{"encoder_norm": "layernorm", "fusion_encoder_layers": 8, "fusion_encoder_head_dim": 48, "fusion_encoder_bias": "qkv", "fusion_encoder_parallel_block": false, "beta1": 0.95, "eps": 1e-08, "adamw_lr_other_params": 0.0024, "weight_decay": 0.2}
Rows from block 3 of the fusion encoder of a small model that answers yes/no questions on an image's attributes, named by matrix and row number. Rows with one number belong to one neuron. Each number is 128 + 24 x the weight over its row's rms, rounded and kept within 0 to 255. All counts start at 0. Numbers have three digits each.
After each neuron's rows are labels from the 100 texts, of 14848, where the neuron reaches its largest size: "tokens" is the input token at the peak. Only what is clearly more common there than usual is listed. The data: photos of plants and fungi (iNaturalist).
# gate: MLP gate (fusion_encoder.blocks.3.mlp.gate.weight, 960x320), inputs 214-319
# fc1: MLP up (fusion_encoder.blocks.3.mlp.fc1.weight, 960x320), inputs 214-319
# fc2: MLP down (fusion_encoder.blocks.3.mlp.fc2.weight, 320x960, transposed), outputs 214-319

gate.147:108147116109129115158146099113144130115115153098123145126141153126110087126123116132150106124141126106119116072126125158142123142142094177113162121103155152125141136119106128147112137099151181135115110129143092094123144170145087151162110137139146138127105142102123114131177120101175158133152138130133130110139125116101
fc1.147:124115145124093119131180123125152122165122093157146145116125116123139139175131112119171151102129092148126141112062110152142121143140142157143080125128131131101182110095119126132093159146079086081106134127127103113105131138142145144070100160158167158097121105123128131096115141101154111135117180136094126073138129106131
fc2.147:175111165157142122117137134121137173152101115118125108130108127111123112164111111163157166147107139143130166134149142079134151125080118075157080165128137139150105173105101128143089185105098095111101089108088131148084153128143142113116157135131143118141138109114098151124116163110122137103094113136081138141106112136136
tokens: "order Ericales"; "order Rosales"; "class Bryopsida"; "phylum Basidiomycota"

gate.650:146105126160136115105182103128085158106142131115159159089132110104136129106105151137109157126155115137148109157114100136157133126137143133077148159141108109131104139121076132104132153160115121150093077172173101120149142138118102136116119173144140117141140154108121145111123118138152132136157110134122127151160133191111
fc1.650:145111108152175131115110103121201118122130130094136183128110108122083134091094118120123117142140139122135132113105105133135148117146112123093114108149137192158152118163116136136136126126108151162116100133151130132108133121128131111156189136119132133124152163150099128142109110137147105103107124204143105156135135158139
fc2.650:115115186106119128117123132096105122098140130147139114137132152127110111116127108122120138164141120112113132119120119123135105104109109132116119093137126120140191091116104123122162106127116142143133156097124135121115105154000136221086139118123123125124110107124066122141126115154119106144109100114133131064086120125087
tokens: "class Liliopsida"

gate.701:101110146112142113135111154106129122135138135083120140109153140111126137121129133161114130114135135129118099123114119167075181132107134145108107105148102123128121128124094125113063170118131169108141112157126131100136134200106166100156061098160142105129129097134113097123106098140134133097183136138127132115143117178115
fc1.701:155164120188153109120122102175134132135127112177131127162115102131152138151119120128135116142146122170136138107165150107163078110156144111152105129123136132130104145148131170156154124128151107153107156117119129124130128114141092184141199116124078142126141153114146142131118157094130109127081153127103108141137131065134
fc2.701:116106120108110135103147115152138112137120140132101141157146138138117107142137154138130132108096166140147123093125138167118143149104134138151156158139144112119045143106110145124133146141112139161138115147129125143111136141253132000116116119133124099134154074128158092140143156105117099140164143169133120174164132116152
tokens: "class Liliopsida"; "order Pinales"; "class Polypodiopsida"

gate.359:142126168128140115111166112117147120122115147075134133140119092130126140092105124116137113098105094103090074121147145175115105122131109092141088109118164129079124136110131142105136114087108123214113130117132101091164089136105100126119116113110100136113123134138096119084172130138097143157088106154128109150114174110151
fc1.359:120145124064116140092093136134112148169165056140097123104153106063123122146137099159127149103147113146140156142075149142154142130142121121130151154093165126136124187139117138124105140149152154096136123110125124152126140134090116118127149156128136130133092126135175126142144118121171145116157174127106112112143109128127
fc2.359:135085127135119146153125190160177132146145088155075106147129152126112123119149169103110141074145137151127150161120098101151149129115123111167123127142108159198116115098157141138148159128162114150096139150167113135103144089175151057155171136112129134118090122140112134138128104110106148135137132134134143176124144127137
tokens: "order Cornales"; "order Laurales"; "order Brassicales"; "order Apiales"

gate.672:099135120142131121104145079120108116138105113115122090118123165086160164156131126116124123089175136149130159131113099141136150165130140148150122129089115081124108110124084122214089104110160171097137117144123135151166138105142107114150142162130148114127107144107122106176120089144093122138144105123109154124119128129148
fc1.672:137128152119100094158112053115124118124108099094153161146124105146104137119145113080112097162145126138127163105146120124117115126138119118131144124124127139139125146125109089153116114120169137144136108112100119120130105105138117159118135135096151089128113099141117130134150080121138155128135178088133099108119108100168
fc2.672:148126146153085144113117075113146127131121160117130129115141144104145119146113136129116141120134089114126171120143111111127131146103124075140091146139087149075184096098105096097155101140131151100151137151140121138114088180075087198124116137106153129154138117139124108123102076179136129129108122104147141123129117124112
tokens: "class Liliopsida"; "order Liliales"; "order Aquifoliales"

gate.151:167118135157143106149129108170143102140100170144089116127105101115107101121090147098148116147104147136118113115079150107068112144136133104140109103096132137140080182096152098086122103098127165144101071099125140165132124132086131096112119132085088123099134092111142129109121123101147124099126097163100119162106139149115
fc1.151:138113151100143124155117162124126120135169127144128126122107136152144148106161132095137111120167147189112112131105165162100133110143179107105120099111126089110138163139127072101145151153121163131139101124118091131101148157104128123112104128123146132074126141158109100114128129127134144094141115122110123107145092166125
fc2.151:166142111124136095183133175103153115145090093161104144069092129156152136111112145153082130138097100153180144124095134088135138147122117106157109140117132134148176148140128121167135152129142108066148112170111140147137145128090093163110121103119137110128150092101122141139146096093135092112131144156093112091148156141152
tokens: "class Lycopodiopsida"; "order Poales"; "order Proteales"; "order Malvales"

gate.105:170125134110132125134158168129090137138124139121149147120153097149150119117146115144125140130166126151147128167123137159169101108104132157134117153136109159139143128131082097125093101120160155106083144141152154119150154136115092131152097120135132093174108090132125140146117100099136114170112138100096148121101122117133
fc1.105:114118154133120111144127130111107119131087136074144134151108162170147103114097132098130151148091108099125159123148087132137154153160086125139096143118116153155138118120129149128155128114095112125124081141087089079129084124152133139145140134126097125085125158140151167091095157136107146152147131111096111128084187132140
fc2.105:122128175142125159112127095117108149119168107132118105164129192131160152128099120151114148105117158148167146121098126118088105133104068155135154161136098146136100096089135087158095127096111174113143131083158112124144126141138138086099144104128123130145162172113133134119123148116142124154152105130160154156119194125151
tokens: "class Lecanoromycetes"; "phylum Basidiomycota"; "class Pinopsida"

gate.54:115107153096117107106127136085133145100117169164098129073136139109109121145088078103138129129138103147129091134096121130132133158095086128142145154114128143137102076151100104156124136173153158160143125154147169155115185135062091134125099078141174122144124118140140113113136155160135136127098117128124170120083119157073
fc1.54:144156145120139058113115157128153096125108127151165136177138141133154165116120117162096122098130123157131161134137107105150141143145152160105150110141176117096134117159144158136127106143128125120161116148118138130150099177160124168104097142147114090115155094134157149126157155102153161127128111099153143149116078133157
fc2.54:128137110131156142128144146172125154154176105135089142127129100121153130133103138137119138128124167149108129104125134156138140136146104120125137122105140135150014130103098141151065164147129134125111120132073118142138145129202125000143121157133148171124184151121126128135138165107172100126123158177138135138144151134131
tokens: "class Liliopsida"; "phylum Basidiomycota"

gate.67:105086099147094135136081111148123119083116118110100095153124163125115134128126101130116122156086123152096109130122122162156126082135118111116097100114123110170127106139124094125125163163093147142114132128122141163124138119083095137137105101136160133153146119134122152174123139146106133100083125115124170166110120127139
fc1.67:130109116123102139171164121091113124171109122145158135071142166134132081129120087178072139067137101132150135138111096147121135105128126123110127084119117095123156141134148057152142149135149134118119102147148118168108142119114135081128176122092134126128127130109132114106137131101142118130119114148148134165143178141111
fc2.67:126123126126140081103164148185094117118155149145157152100132119139132117156135137140168137115114138131132127196093121099186107103141141126122092123092135168125116139163176124096092132124135129133115112107132126130130111150197146128142117117173132136134125100110125121102129117149130167076092160120109149127130136121122
tokens: "class Lycopodiopsida"; "order Malvales"; "order Poales"

gate.216:120133131130091138121103102151118143102105120116140135136091135112131115098125129120116113120147098090111133149127101169135148159141123146140085107091127121132130081142068110112131103149096130148122091163151152150144136143105145106120122121131137100132106140110107146146107174162150162101097130137119114145174115092167
fc1.216:130127109107101147162110145136143133118135123154147136170106177167185146130150145087113092130122156149099167134096130138108094112101139204122118123120132128158104115133124121093132164168101117116110099132142131159095129133173126082124118120098127092105108142106089151110054127100151097148113127148120148127137136141126
fc2.216:142114091134129181147101153152129164137184098160118113152119117184149149116170124106122108104106164131118115155132155163088170123108124163113121140146143128167068155127117139136114169128149134116128118137132122122133185109180125022106109121136129151119164104148141170118173162096180137155111124153127135110114120143137
tokens: "class Liliopsida"; "class Polypodiopsida"; "order Commelinales"

gate.159:075155146120154149097133141176126132098132137120119122132123166110112113135107157137130157114122136180101097108096058110109124189151133129158121151148125116120105146131165105143165140126169126150158135146105111135163137159111150146128051099140101153141110157110119154140121121111126155129139117145147130128146141149130
fc1.159:101091113106125104105153115100128093112136100100153129144147133158146144113135093179151145130106113146149121112105113148129127105146112104158117108168136135141104167079163138124089103108120114122132167131135157137136091179098130160133094091082137114111133170104123147106156061152153149123180127141110134120147127153091
fc2.159:182091145151153134136114170089109127120112128134150144141147100097115152135081126090134115098150077102141141172081116101147099101142131135136134146148152161127103108145137096142144160115154111116111108118132146143142151131080168162147153150082124078151113145095095147106161114120156145096136086101167121187121125091088
tokens: "class Agaricomycetes"; "phylum Basidiomycota"

gate.236:097191172108107153142072069116106143132111127118106127156147175133105125117140107121128107150112156123097117082112130091140090119109119113082125149105093075131100125120088111102151117113140142148133119127131129113091105103101091137187164103120107093130132080150153112119136115099117089087117138098141116121131134096096
fc1.236:161125110143159166111133180148157112125087122137114125114118128135150155122105105108129139110101138135176133143153139099118116113145105187164143113125159085133136130173134150106139179148133086118127108102122128167098123176168156113121164145151141130122157151135111144192137134076132144132147125198099122158131085140142
fc2.236:086106126134153136127116139177154130161116104113099125125114128134140131137167129117154120076156127142091149091114131176138125124076128173146145157117131149141016100170116146147115143169174099146118137128124120129079121124198110069111138120114133114119114127122111111158113138145187114139122105145123099131145100146150
tokens: "class Agaricomycetes"

gate.118:089093141130150101132139103110180106154133117157139106126134117099145142112147153121150151174138098141133150092100137161101144132107174117140165112144150093094118132119174087096128140119141152159110133133126141111180116129140135130150101147103145115124137119142085137088118093135109165107088111116169119123082120156116
fc1.118:124134128094111122133102201152136129111162144154140124116097089115125143121107107133154115112074135099146121130107152152144158138154112126121158144115065118169106094121114124126129144130117117126112135125149098161119144161123116092139147152087119159129112162108162150118133167155138137145184140139100190108161153134124
fc2.118:109120124118107130152150130188109125106152131163142118160103113125169123129136113135155105096115104121086189109120143103138148151115134164137135126121135149167127157124148095155128098149109123166134103114174120149140140113144179069141115109133135108147111173113140122126151124064114093119154107124141147186158134110123
tokens: "class Agaricomycetes"; "order Poales"; "class Bryopsida"; "phylum Basidiomycota"

gate.668:147125125118123151137136152126109137142124154078101130145110106122110085107125112121104123104131096105108135117091066139138127110112101112110128138150114091086134136118119081097122133135129136097154120088107142132173141077095114118129149164130116095149089101093176125096126141137143110118158175112103105122143120150106
fc1.668:122124098128100154129125082100127094157122103134143103153078133084122099135110155108144110119151161100131141088144142052107105136151070082099096145114136134127077073115117112141122139099113102153131127126104133158086086096122095112131110125101151113121091147140104107100128104151126130099145142122182076089175144146179
fc2.668:143153141139147127154133119114126102132108136083163139127126128112110115131120130111146154162137109120147137130133123085143118137124150104124125133144134157110212139114130096104156138096133142085159113122157157110139129130121144243118135126122119139154091124134157143128130110165105143131101163101120126113111109109129
tokens: "class Lecanoromycetes"; "order Commelinales"

gate.88:120146113119097123114118142127103118083121135136124089122126118116106117113141117139130190193114105102136122151132095116160170082126127110184108151119067121132065147104143144129102117154114153126115111157134106131136106137126117088158151112128131135099091138106129083146123148067166133108103165123109116119129140159123
fc1.88:098122126150149081108134116077133150106127105140118095158134164151142112117127102146095116186106110129137107089148092100137121130173093119157134138095119123150149151129152166114154094125095166156130140146167079086130121145136151183139146129160136121141115108148121152125177078083107156121099169129159091070144127140135
fc2.88:123120137160127101121130129093126117151130121136117070161104128121124107109117131127132127129064125103132154095111134148155106169173099145151125139107124134073118131114154102125105119088084148118109087165142100110143126136088154179162153121118117116129163164106125164118135101093138114153057172116122100122148128107139
tokens: "class Agaricomycetes"; "class Pinopsida"; "class Leotiomycetes"; "order Fagales"

gate.50:119156113123104133120152115123111133096125102147141162130144123172181136178108096172139136171110128116115139093160143116110066163139144103174087136105189127121131083126139105130135143111095121130137114108139142122115102133159140115105101136124121137162148086104146116142106163099153152076062103132109186130112173118140
fc1.50:139121161131107100136114142105152109143125135067125107122102159122123134152126133100118109145139115138156127113103098170140161115127131151123112134169113125093171156094145109187126111118165128102142129168101115131119141114164149105103124165178184125120127122130121147179159106116140117117087153118162125137119148153104
fc2.50:110147156108123106138150130121139144124132128106153153135146145137139138143122151151161147134135090136128142090117119130151125127156146119143148130119165122152078178160142145114133099149130124086174148131130123136136164112175104127155123126132143172113166104149139112165102124166099088131158113145167121108138091124166
tokens: "class Lecanoromycetes"; "class Leotiomycetes"

gate.461:123095142147109116170114149130165117120098130134116093105118098108139137139109127166151075116125155116129135072078158105159130165141115115083145141142126131118100127148123137125150145140143129093137113164118150156143110138130145077164106167111097142169124151167108125137107156104135165094146138134118146137147171096180
fc1.461:159115132099141113092105135112133140134133120151113092135114120119097124134126127157105158131126152107117144128165118114133104126143133132199119160151150116114138152141119106145150115110154127126109149143104146128124128104121092123143113137142136133129100143155140157102102119140118122145099146143154110098141166088129
fc2.461:148144131128109122115127075080121136122122154135132126108118102136108109101107122135133138164153102120163147124108101139150115126128153078122119132144121109117192107119136125130170118104132096107140108121131119119143125121072103255102133106116109102119075128105149153123119116170092130116107139111154091098107133112126
tokens: "class Liliopsida"; "order Malvales"; "kingdom Fungi"; "class Lecanoromycetes"

gate.428:108154136181134153118132142122126107126148149144157102145144099126133122085146120163134150081131135150120109103144130140152144081130104147132102183106120133098135102146127141119110131119110115113108153113137140151110113093143145092144133136133098144122185102134122122175119147106149124093109140169152110130134176134092
fc1.428:116127137076170106173101146132100149112134175146153159116112147125114124125120156141147162200168118137092137158131123119138127147108153139103135062136120125138126107157117117091173141157132152136140146124123107137105143127089130127119085157182151110198105167115120156138079100136112130150142147147149154112181096114160
fc2.428:104108160142155133128116122120159147111144113142109123173120137169121132156138137124125138111089099140104178110154143155128109107101132159112164104106100138137076134132105165135116095159094129131102109108095126097127122158159131071112122094112125107129102150138084122130075127168148120120127145193139130096140138143136
tokens: "order Geraniales"; "order Boraginales"; "order Commelinales"; "order Zygophyllales"

gate.253:152085140161135126119097103134113156174123132096148152105193100161127084127093119126097147123101097146091095149172150128135143088104160107140112122140112150109109108134044117117176154115103100112158141172133126112116117103119126128114089126148132141128173108055124132120124138136147111164108111129060159123121122128139
fc1.253:152068107160120108122130119110165126150111137118145114108161124137129132130086139131106166139118101131110119160133165136121109079149181127112152106161147146100118099161074107128168142095091096100154082155134145106123109125130099129128105095163127171145159116071090111120088114144103111157104103133076164136124132129120
fc2.253:110143152134135166106125142105142154127104151191087128111101120119109130147094120107122126089120155130135144137106183136152098125180134182138164130150156131089122096140183145108155156147113137122099162134169108143129161155125115085153139140112138112163149109173113147134132089107164176135138126077137104150134086124137
tokens: "order Cornales"; "order Ericales"; "order Proteales"

gate.570:145117115104186146097068120140120148092136133090106116146170110136130088131102131065136142142080119129079074154112123113136129115141116080167134105118135135177081100154096157118141122119146130095104169147104124107118083150121081157141132116120093151116134098090150129092097123134112117115115107108078137105138138139141
fc1.570:133102131116158168086079138141115167101133159100137117152135147152110090115083124068149136154095096122068070158123096121125101136124143106141130105133133121161111081143107124096165146120115143064119140121135140110135115138106090136168105104148122148108130094092139146102099121129104116123137106104070156116123127147121
fc2.570:144108163128085102166135153107146155138124122185125127144150114132157156135118125114136118178107133148112124143121151135146092133116121125146131103128144097118101130078098116134095113134115130066146131135124105111136152137000141146128154132186144121118145092104148168111091132046094109142142135143111106129151135133121
tokens: "order Ericales"; "class Pinopsida"; "order Oxalidales"

gate.559:095119141157140062116079126002127078118162142140093104141105183124122131113156143110182086161080119148102118175150080145156105122140130130113155099131146150116101127111145147111137127164153126111150137177155122147099100159131119107158141156121103121145167147150116120130140107139141080161103147105157113129159121156167
fc1.559:144127130097133115125139180128058123106131116157130147156102149122118134124127145111115127121152126167112144149100127147136154115131154120105126163168127070149092084112148099155188168158112105129152115171142136117104112091133104098145102134136110129136125146156119143106106160142131135139169151136107150137159156157123
fc2.559:117130101132130164135132157153091129180116104123147104049135140141147173144160126116112136143156082159124153141115152129120116113113094158140149115123089089148131146118113116134135158144149107130135134082125105105148166126133134087113134118091116138123117161153082142105140136094107129110166156115166134141130121122126
tokens: "order Ericales"; "class Lycopodiopsida"

gate.432:124122124161131134073155085128101132114157160172173093104126172115110170093145109165146091107144115147104118143136121152124097128155174130076105101134136120167108120141086125145139126144142101174156132079135127178133088113156118101137155128123114155099115171133136117128136109118139091106148078144133157136129083167124
fc1.432:124128108111130131099147133119141160102157118185137111176082057159117141114125113099127111131147135156119077127132135177115152150141126107100079097141081115137139098132100120146134085105095149131134133160123130134092134073120163120109146086139130099097145143151130112141151145127133138146108134166155164115100125122117
fc2.432:109173111086146110121142100074065154104119137120123116125126118132114111151131112127077140154125139137122122092146089149113125136151163158148127109120113104090131114153097136101116133130148124094145143106116100124118112102079148149122130150114109115120157116117114147119118132069131136171069156094092132150118144108100
tokens: "class Agaricomycetes"; "order Fabales"; "order Caryophyllales"; "order Lamiales"

gate.392:117132119163151142119119121096113097115194107090094114155088165143141116075144134101133074089090122152127103116102159138172118102107112134126145127098145140110112072153090137136126168129147120105127147145109141121133144135137106134116110113110122152123139156138119131104158107116107115141099151109124150092073136134160
fc1.392:130148157124129116178140161136099101133102157175118129126123096110136145143114095123143135138149122082158199148126133119122186137121141147117106102110114112151135165157178122124132170089105124166173116164095141132131194120144170103103116166112116147077140138122155117155143095104137151128124130169142119117140161133103
fc2.392:124090101132129127137181138179110150142134100121116118096116152139110137141145138124101138076098100153140097153131100091134125141127091149125137135073125111128095133140147113144141085125170133105102124140163149137156125100191181075130130135086128139136111138132096129156141138117162140122155146108109160135139125148138
tokens: "class Agaricomycetes"; "order Commelinales"; "order Liliales"

gate.408:089096130118114109126144100080108159147132119113111114125117140090087111150112153127161126098152123087141100168133124162132091154115115125132148138121128127130091118078063098153107166124105140159132144125134158113116144149100152135101166117132178121155134122115112120156142107152130118098164146142166129132104154128131
fc1.408:144122103138151136099154177166113104128130110159153135157134149168168147141096124145138123118114095102142133127147115111180115145121118110131148083110115083139162125124107147116173115110130133130137135089074107120094105152134147157069142170161117175117115144088156150151154141098132163159102118112149129126075107090132
fc2.408:166189077131122110148139117159127154152130141128115139121161113140123111139115136162116152146107151119131126119146157155132138132127134124120126153104126144091079180132120137141079150159122114100115123114114132127133161089216137024161122148126107138114125110139153152124142162073166142126141150139132115197146143124144
tokens: "class Liliopsida"; "order Brassicales"; "order Geraniales"; "phylum Marchantiophyta"

gate.477:137110152143100142137113059157144082144161143161135139152118148178115132110129142120133106142116169124130124095078154117123126147119117135151103130136161107101115155180152131129113128105128145160097134137144124125108124148135094133137107135110153120141110117124115144139114142069142126093140134123128172129121155154117
fc1.477:147139110117158139129134088127099116160172114152108074120122152168150105146108144081078096103132131162121164098103177159110107104114115099148120137159132107072104167156107107120133134129122153148138104101102138123085148090108145149121117150177151121147144085169127168108137120115100112117067148153130135112101130140113
fc2.477:123147147124142136152076115093119145117114145084121114140095158161123112142112135173118145137094099119137163142127077117132101130171129120130131146127105148127105098177111113137119133075136110138170116139108137125107098119090124192141126127094112133110152093117105140122092083139117136136178121094135102115111117151123
tokens: "order Ericales"; "order Sapindales"; "order Caryophyllales"; "order Fabales"

gate.410:113100154123107123139139139127099149138113145131132141144110129106131154106132103116162106115141137125115135077111119116175154123124113125135146129117123102149117134182159145116159141135109109180122154131103126154112135151139138123147142130095097063141124144125117149141096108119088153126119133110114159097156118151092
fc1.410:107094150109130138111092149154166098117176137129118125095128140091104155137149144090129121180108123148144132114124131118150165100138153172100118109147093149141123130126114134114116118122118148149124110105092098090115142115130116102194078142159126120125091137122099132140084116165125159121165128133090136132161118136145
fc2.410:138129069139110153150103130122137165129142115102151149094175101130103141091147155160143112137141130114159111098146139146099110122159124132154097118135107121129157132092106115137136118096117105122147135140095148117133170143106129173125121145133110152108161168185130115146106154099127144112143115114145104129142124154118
tokens: "class Lecanoromycetes"; "kingdom Fungi"

gate.238:149090145090133139134113140121123157127130122087157115096151107159094091170067125095121127152114110084076081130144135089143110096154148114149148106147131128100133096132103119135142127134116130072135126157125139103112128181097100122111101142142152133114160132069141135107109134100121086125158123119060163113107142166115
fc1.238:121180135150132099147122152164108108133119101160085143149113153095144168104197119176111122116146140181161170133109121158149153152118096140101121162111134134166145147100171145141109122120134136205114115083124139133132131085144148125139157134101115119131110106178130134150170110147125164133116137142197094154158094088129
fc2.238:110132076144127148112098132129141141110138146114105123162138144146110092121151142114135134126109116108148114147150091125127128140117117124124115152130122133156116125137126144119137133105121129187110125117127138117125101135255157122130083134108136135134113138098103112146155126173129112116121140133159155130116139157146
tokens: "phylum Tracheophyta"

gate.407:119088137151132135161115122128113108166140132116104130101127079175137137131106081141096149106082095109119148108152159087126166111144151135138140091114145133113145073076097139129134094140121118102132113149087150142152116128138129097137112116157113097126157124098087091177142106165129154111102119084090121148107157112166
fc1.407:104109138145120102128143171119127133131116097103094159159114127164192128128139158126135155157105121098107162127132110129152139116113111135151145086118175116090163125114123113106157125084133155128149085146140134124118112120142136149118115119137111173114183165138089150103113131119097138108103150151068172136119104094132
fc2.407:103166172155088129127115124107154125131098147155152107126141112070143117081156159093118114182117114136118107071155168153120120131137120097124175138101100153127108151094130139121118111095107128139103157130098109127151102116080114141148148136111093116121112161147113135142108111130150081125134137115128125116171159105128
tokens: "class Agaricomycetes"

gate.278:103152125127115126109107128110111110132106147184114134124125120120144094092167126127143118131123165091126129146127162119189101162118092098122104096133155097104107125109115141146092081136145161143136164139146145113127147132147128128120054174122189176149156115144123130161161130114142170158102126121193117096145095150144
fc1.278:117126125139168112153079149146125109155163144143087130150112144102091141089117141117129132137119132068134134118136157139171107139113156107112148122103119127148133092117126144115142112130097121102094138129146150123103074113152141101152122130115108160190135150130092146162159131178116158155138111148151098111114119109152
fc2.278:112131073084134110125097157129121168159080104133145122121118107145132117121140103138121131125104093128139158100103119134130117089128104158125128084106141086104138135125126122101176146114106103124129137159106132136157138132100136224160110142175147123138117100079139103122156172151137145079132132141078120110127120143163
tokens: "class Lecanoromycetes"; "phylum Ascomycota"; "class Bryopsida"

gate.345:140136114093133096171126163131128093130128153112096135126105110120108129158101119136126143153095158092172135146171127156146144136128153117143143139101125109100117139114136113128120140132111134124095120137146120147143127104148109109145154093111150120191112128081158137150109091129132104127113180098179105177125121142144
fc1.345:116090095153134112158061088127117097150146147164140151109086153120119137103119082115138095100127159076118106128118133100121120117128096136101151131146100131190094104106133124137133148117130114172083153136095102116074112130134130101128171170131124154153119139098123090113121112109100112112136146145135107169138115138117
fc2.345:121103116106140128134087126143133117143096173145186104136091152138140094126148091112152156124130097120110148174096167098150106142142148133113126161148109123101146110161142118098150158120086104150125144155126145091069110144173126114138141174137140126133120135171116060101119115148115135136092113132141116172083128126127
tokens: "class Lecanoromycetes"; "order Poales"; "class Lycopodiopsida"; "order Asterales"

gate.468:150099150129116155151127119144152143146149172083145104129147097146118105088080096114122125122100103085065085146158148135105162080148159116167136099140129142113125099092082137103154149111131130078156133165108134130125154127137113138106092108147114154123119127110102100139102140119135104118116133134040188110093154133130
fc1.468:185093149147090154135114125150118138130123163093137135118167121136122102119103091102111136124090099090094082125164142113123137087152142120148149115146144157128118113114071131121171142123116131073144111168118142143131143133142142118109124140130118153122135137086108124116121130139138116130137146150046197133109156137122
fc2.468:134121167122125131145129123093138146172117129162160115088122112099142131128121122087123124134142115144090117145104154120109078147166127130135143124142125124077156110129170136115169147162122174090117152144115103127120140138083106123139172133128144129116110139151126109092100098104164177138127116088130124130153070124127
tokens: "order Ericales"; "order Proteales"

gate.10:121118155125130125126147147111108149179135106110142143070148080095123101139124134114115125101155082068119073160090134113142110102145080150151113120099121100139199138120112148113108129121127105109128158110134132132173111121142130106139153162154115120096127094132174129108132129185134099190136090096170140127123127132123
fc1.10:123148142158147146138099130077143143159117095105147136136109136125114122123151119091059143117155090074149123136079128110115092093137143137118150068159108098146101116144100115113154123118154135111138112088156129154186151139123134147116145138168106090124145118143141147145109095108137154137137157120124127136165152133125
fc2.10:167133118150112132113132110157100150143093137161138166146140128131120142148134135093105106126111141146143126135125117149152160114149093157113127111103145126140113139120132157122154173179171142145121155103130141138126160117121139077152124112143165125108134092145142111092133127118145145148148116138136130127111152145142
tokens: "class Lycopodiopsida"; "order Polyporales"; "order Polypodiales"; "order Gentianales"

gate.110:116144104151086109129119159155111161119162132133118110146106125123120121144096171118158088131108132160111147136071124151104125103110119075118127113148116131119123120108105115069149120128117137131170133130127138184094114114094121081142101128146121105129105110127134152089138101112119152092120097139111124157161141121109
fc1.110:086162134126131135075159097067132148132124132126125135138167122176104126177122155091128161130128119131115129114113107107123151115163106127155164100121135131129146150114102098095120134118145096145116126128118117133081127100118141154072158176128111140090120105129109119168163089126167162107126138137129119091133124128086
fc2.110:165143107086133091147137127084141118141098112164113127119108144119155140165097130116124158124153102147128142120134156119095140152123150088145167152127093147144163120089149118126087136116117115162127146135160090163098082144105139164111150140146143130154137102114126113166101128130136144156157127122136105147145106108091
tokens: "order Ericales"; "order Proteales"; "order Alismatales"; "order Gentianales"

gate.564:195101158131141131141133164110118159130121130124132138194121139112116101141082104155128136159144165172102131072113164104110122115146119092152114088093146112133134121141153110113180105070119165185163100106117105153096119151100137125130105148126108150126125111094153111135113132086147163093116113146108108120095126140127
fc1.564:073138105143171107119116130105078118107126144127122136108110131133146140124108152136111131054106148103134127172159115082137175140122147144095112145134113134112165116088090131158130086128109112147096150121087163108137124118151205086106111152137107156130101133152157141116147130149095122123140129117143097144141151108095
fc2.564:113127156157137131084113107104119167172104124102126114144139106119129134114144129144118159142151142128149142131116130167160119127112143128090150155114103111099105130109094161134118123059123133133111118155111159118125096122111187177107113112122110158149127159161139107168122153143139172116121123115122115128131153119138
tokens: "phylum Tracheophyta"

gate.315:142161179142135134157146114119132142153125134132116114207130167133138140127109117125116150145101156177115095078123132120114125115151114107136134108119121127104115131116138148121159124084110145199189126089081095142096091161140124112121113148141127111116122097107143115142120092113146135096133087149093140132110110117132
fc1.315:120126081090150123085083125108112131113117127099123150095088095149124127127120188138131159093109109105123135174152140093135144153087102120098134128137088141119143119103086137153150102150102096108077118126143152095150141110102126126109075122121095122147134124142142143087149126167121128154119142122165115111128183130094
fc2.315:088148163128153136121108082124091131143107137102117132133113105137144095126155125148148131131128136120148161145147133157137116143095150117117156139140113141110135106120087146125094108106145112120123112146121152108136104149113168198094141119125107138145144148175143121154096171113122163108092086130124152106127153092140
tokens: "phylum Tracheophyta"; "kingdom Plantae"

gate.525:132090137157137097136118112093139130078075171137147115111096130181149114134105152134103126141182151136144150150141119136100090112163167123114136113137146117165115147157141101150127150127130135169121105108120146160138111165161135087120144106168122152097130124114139114172120125086145197096103169100166167113117099121121
fc1.525:119098099106129157128115162128138146127113117135081107136099119146130122153113186128128176090131152111137144145159131095101174148159148129105109113127080144113141105105117100140165116137121109148122142096126136109078069111130211119114118097155160141155130149158127107168124174105101161116119152102150096145102141128082
fc2.525:143167145131136123121078116100133136149093119115083126180096133104121133150104114126111123106158145112167151171120130243147097144125149130123098133129094098080070126108091147132074140154123145131187120132116151143138132173098109145148114120150111103156148145130125125153130133118112169157126128138124101104154160106090
tokens: "phylum Tracheophyta"; "class Polypodiopsida"; "order Brassicales"; "order Ranunculales"

gate.759:110089113119128116121088126088085135156090120099132148088141139126176127119134112139091131132121096098105106148151104134162120122129089169111117120107110122136148137107134109143171116156118147176169143121122151091131093118106133111149147140126154150077138062115135092157155134169104118133056101148080126110119131131147
fc1.759:110103159122138104111150106119141129125122126127126132147132124113168184080108125129148132137137144119159137095153094090151146096132106109143103132137125090086112124125087140125109137137127123148169162140168136114140193131086121164152110116136138103080155099178133136128128174078180163115104119143110127135136138117145
fc2.759:108111109127111134118115124205147156150125082135100101086133115123069126111120108138160151096101137156087114113125145148126145113119113139120115153108138119125083170090148153146084099125103115131123140128134145128144138095132193136103130149118135158127149110155111113111164140096157166116124146123124145152151094160140
tokens: "phylum Tracheophyta"; "order Ericales"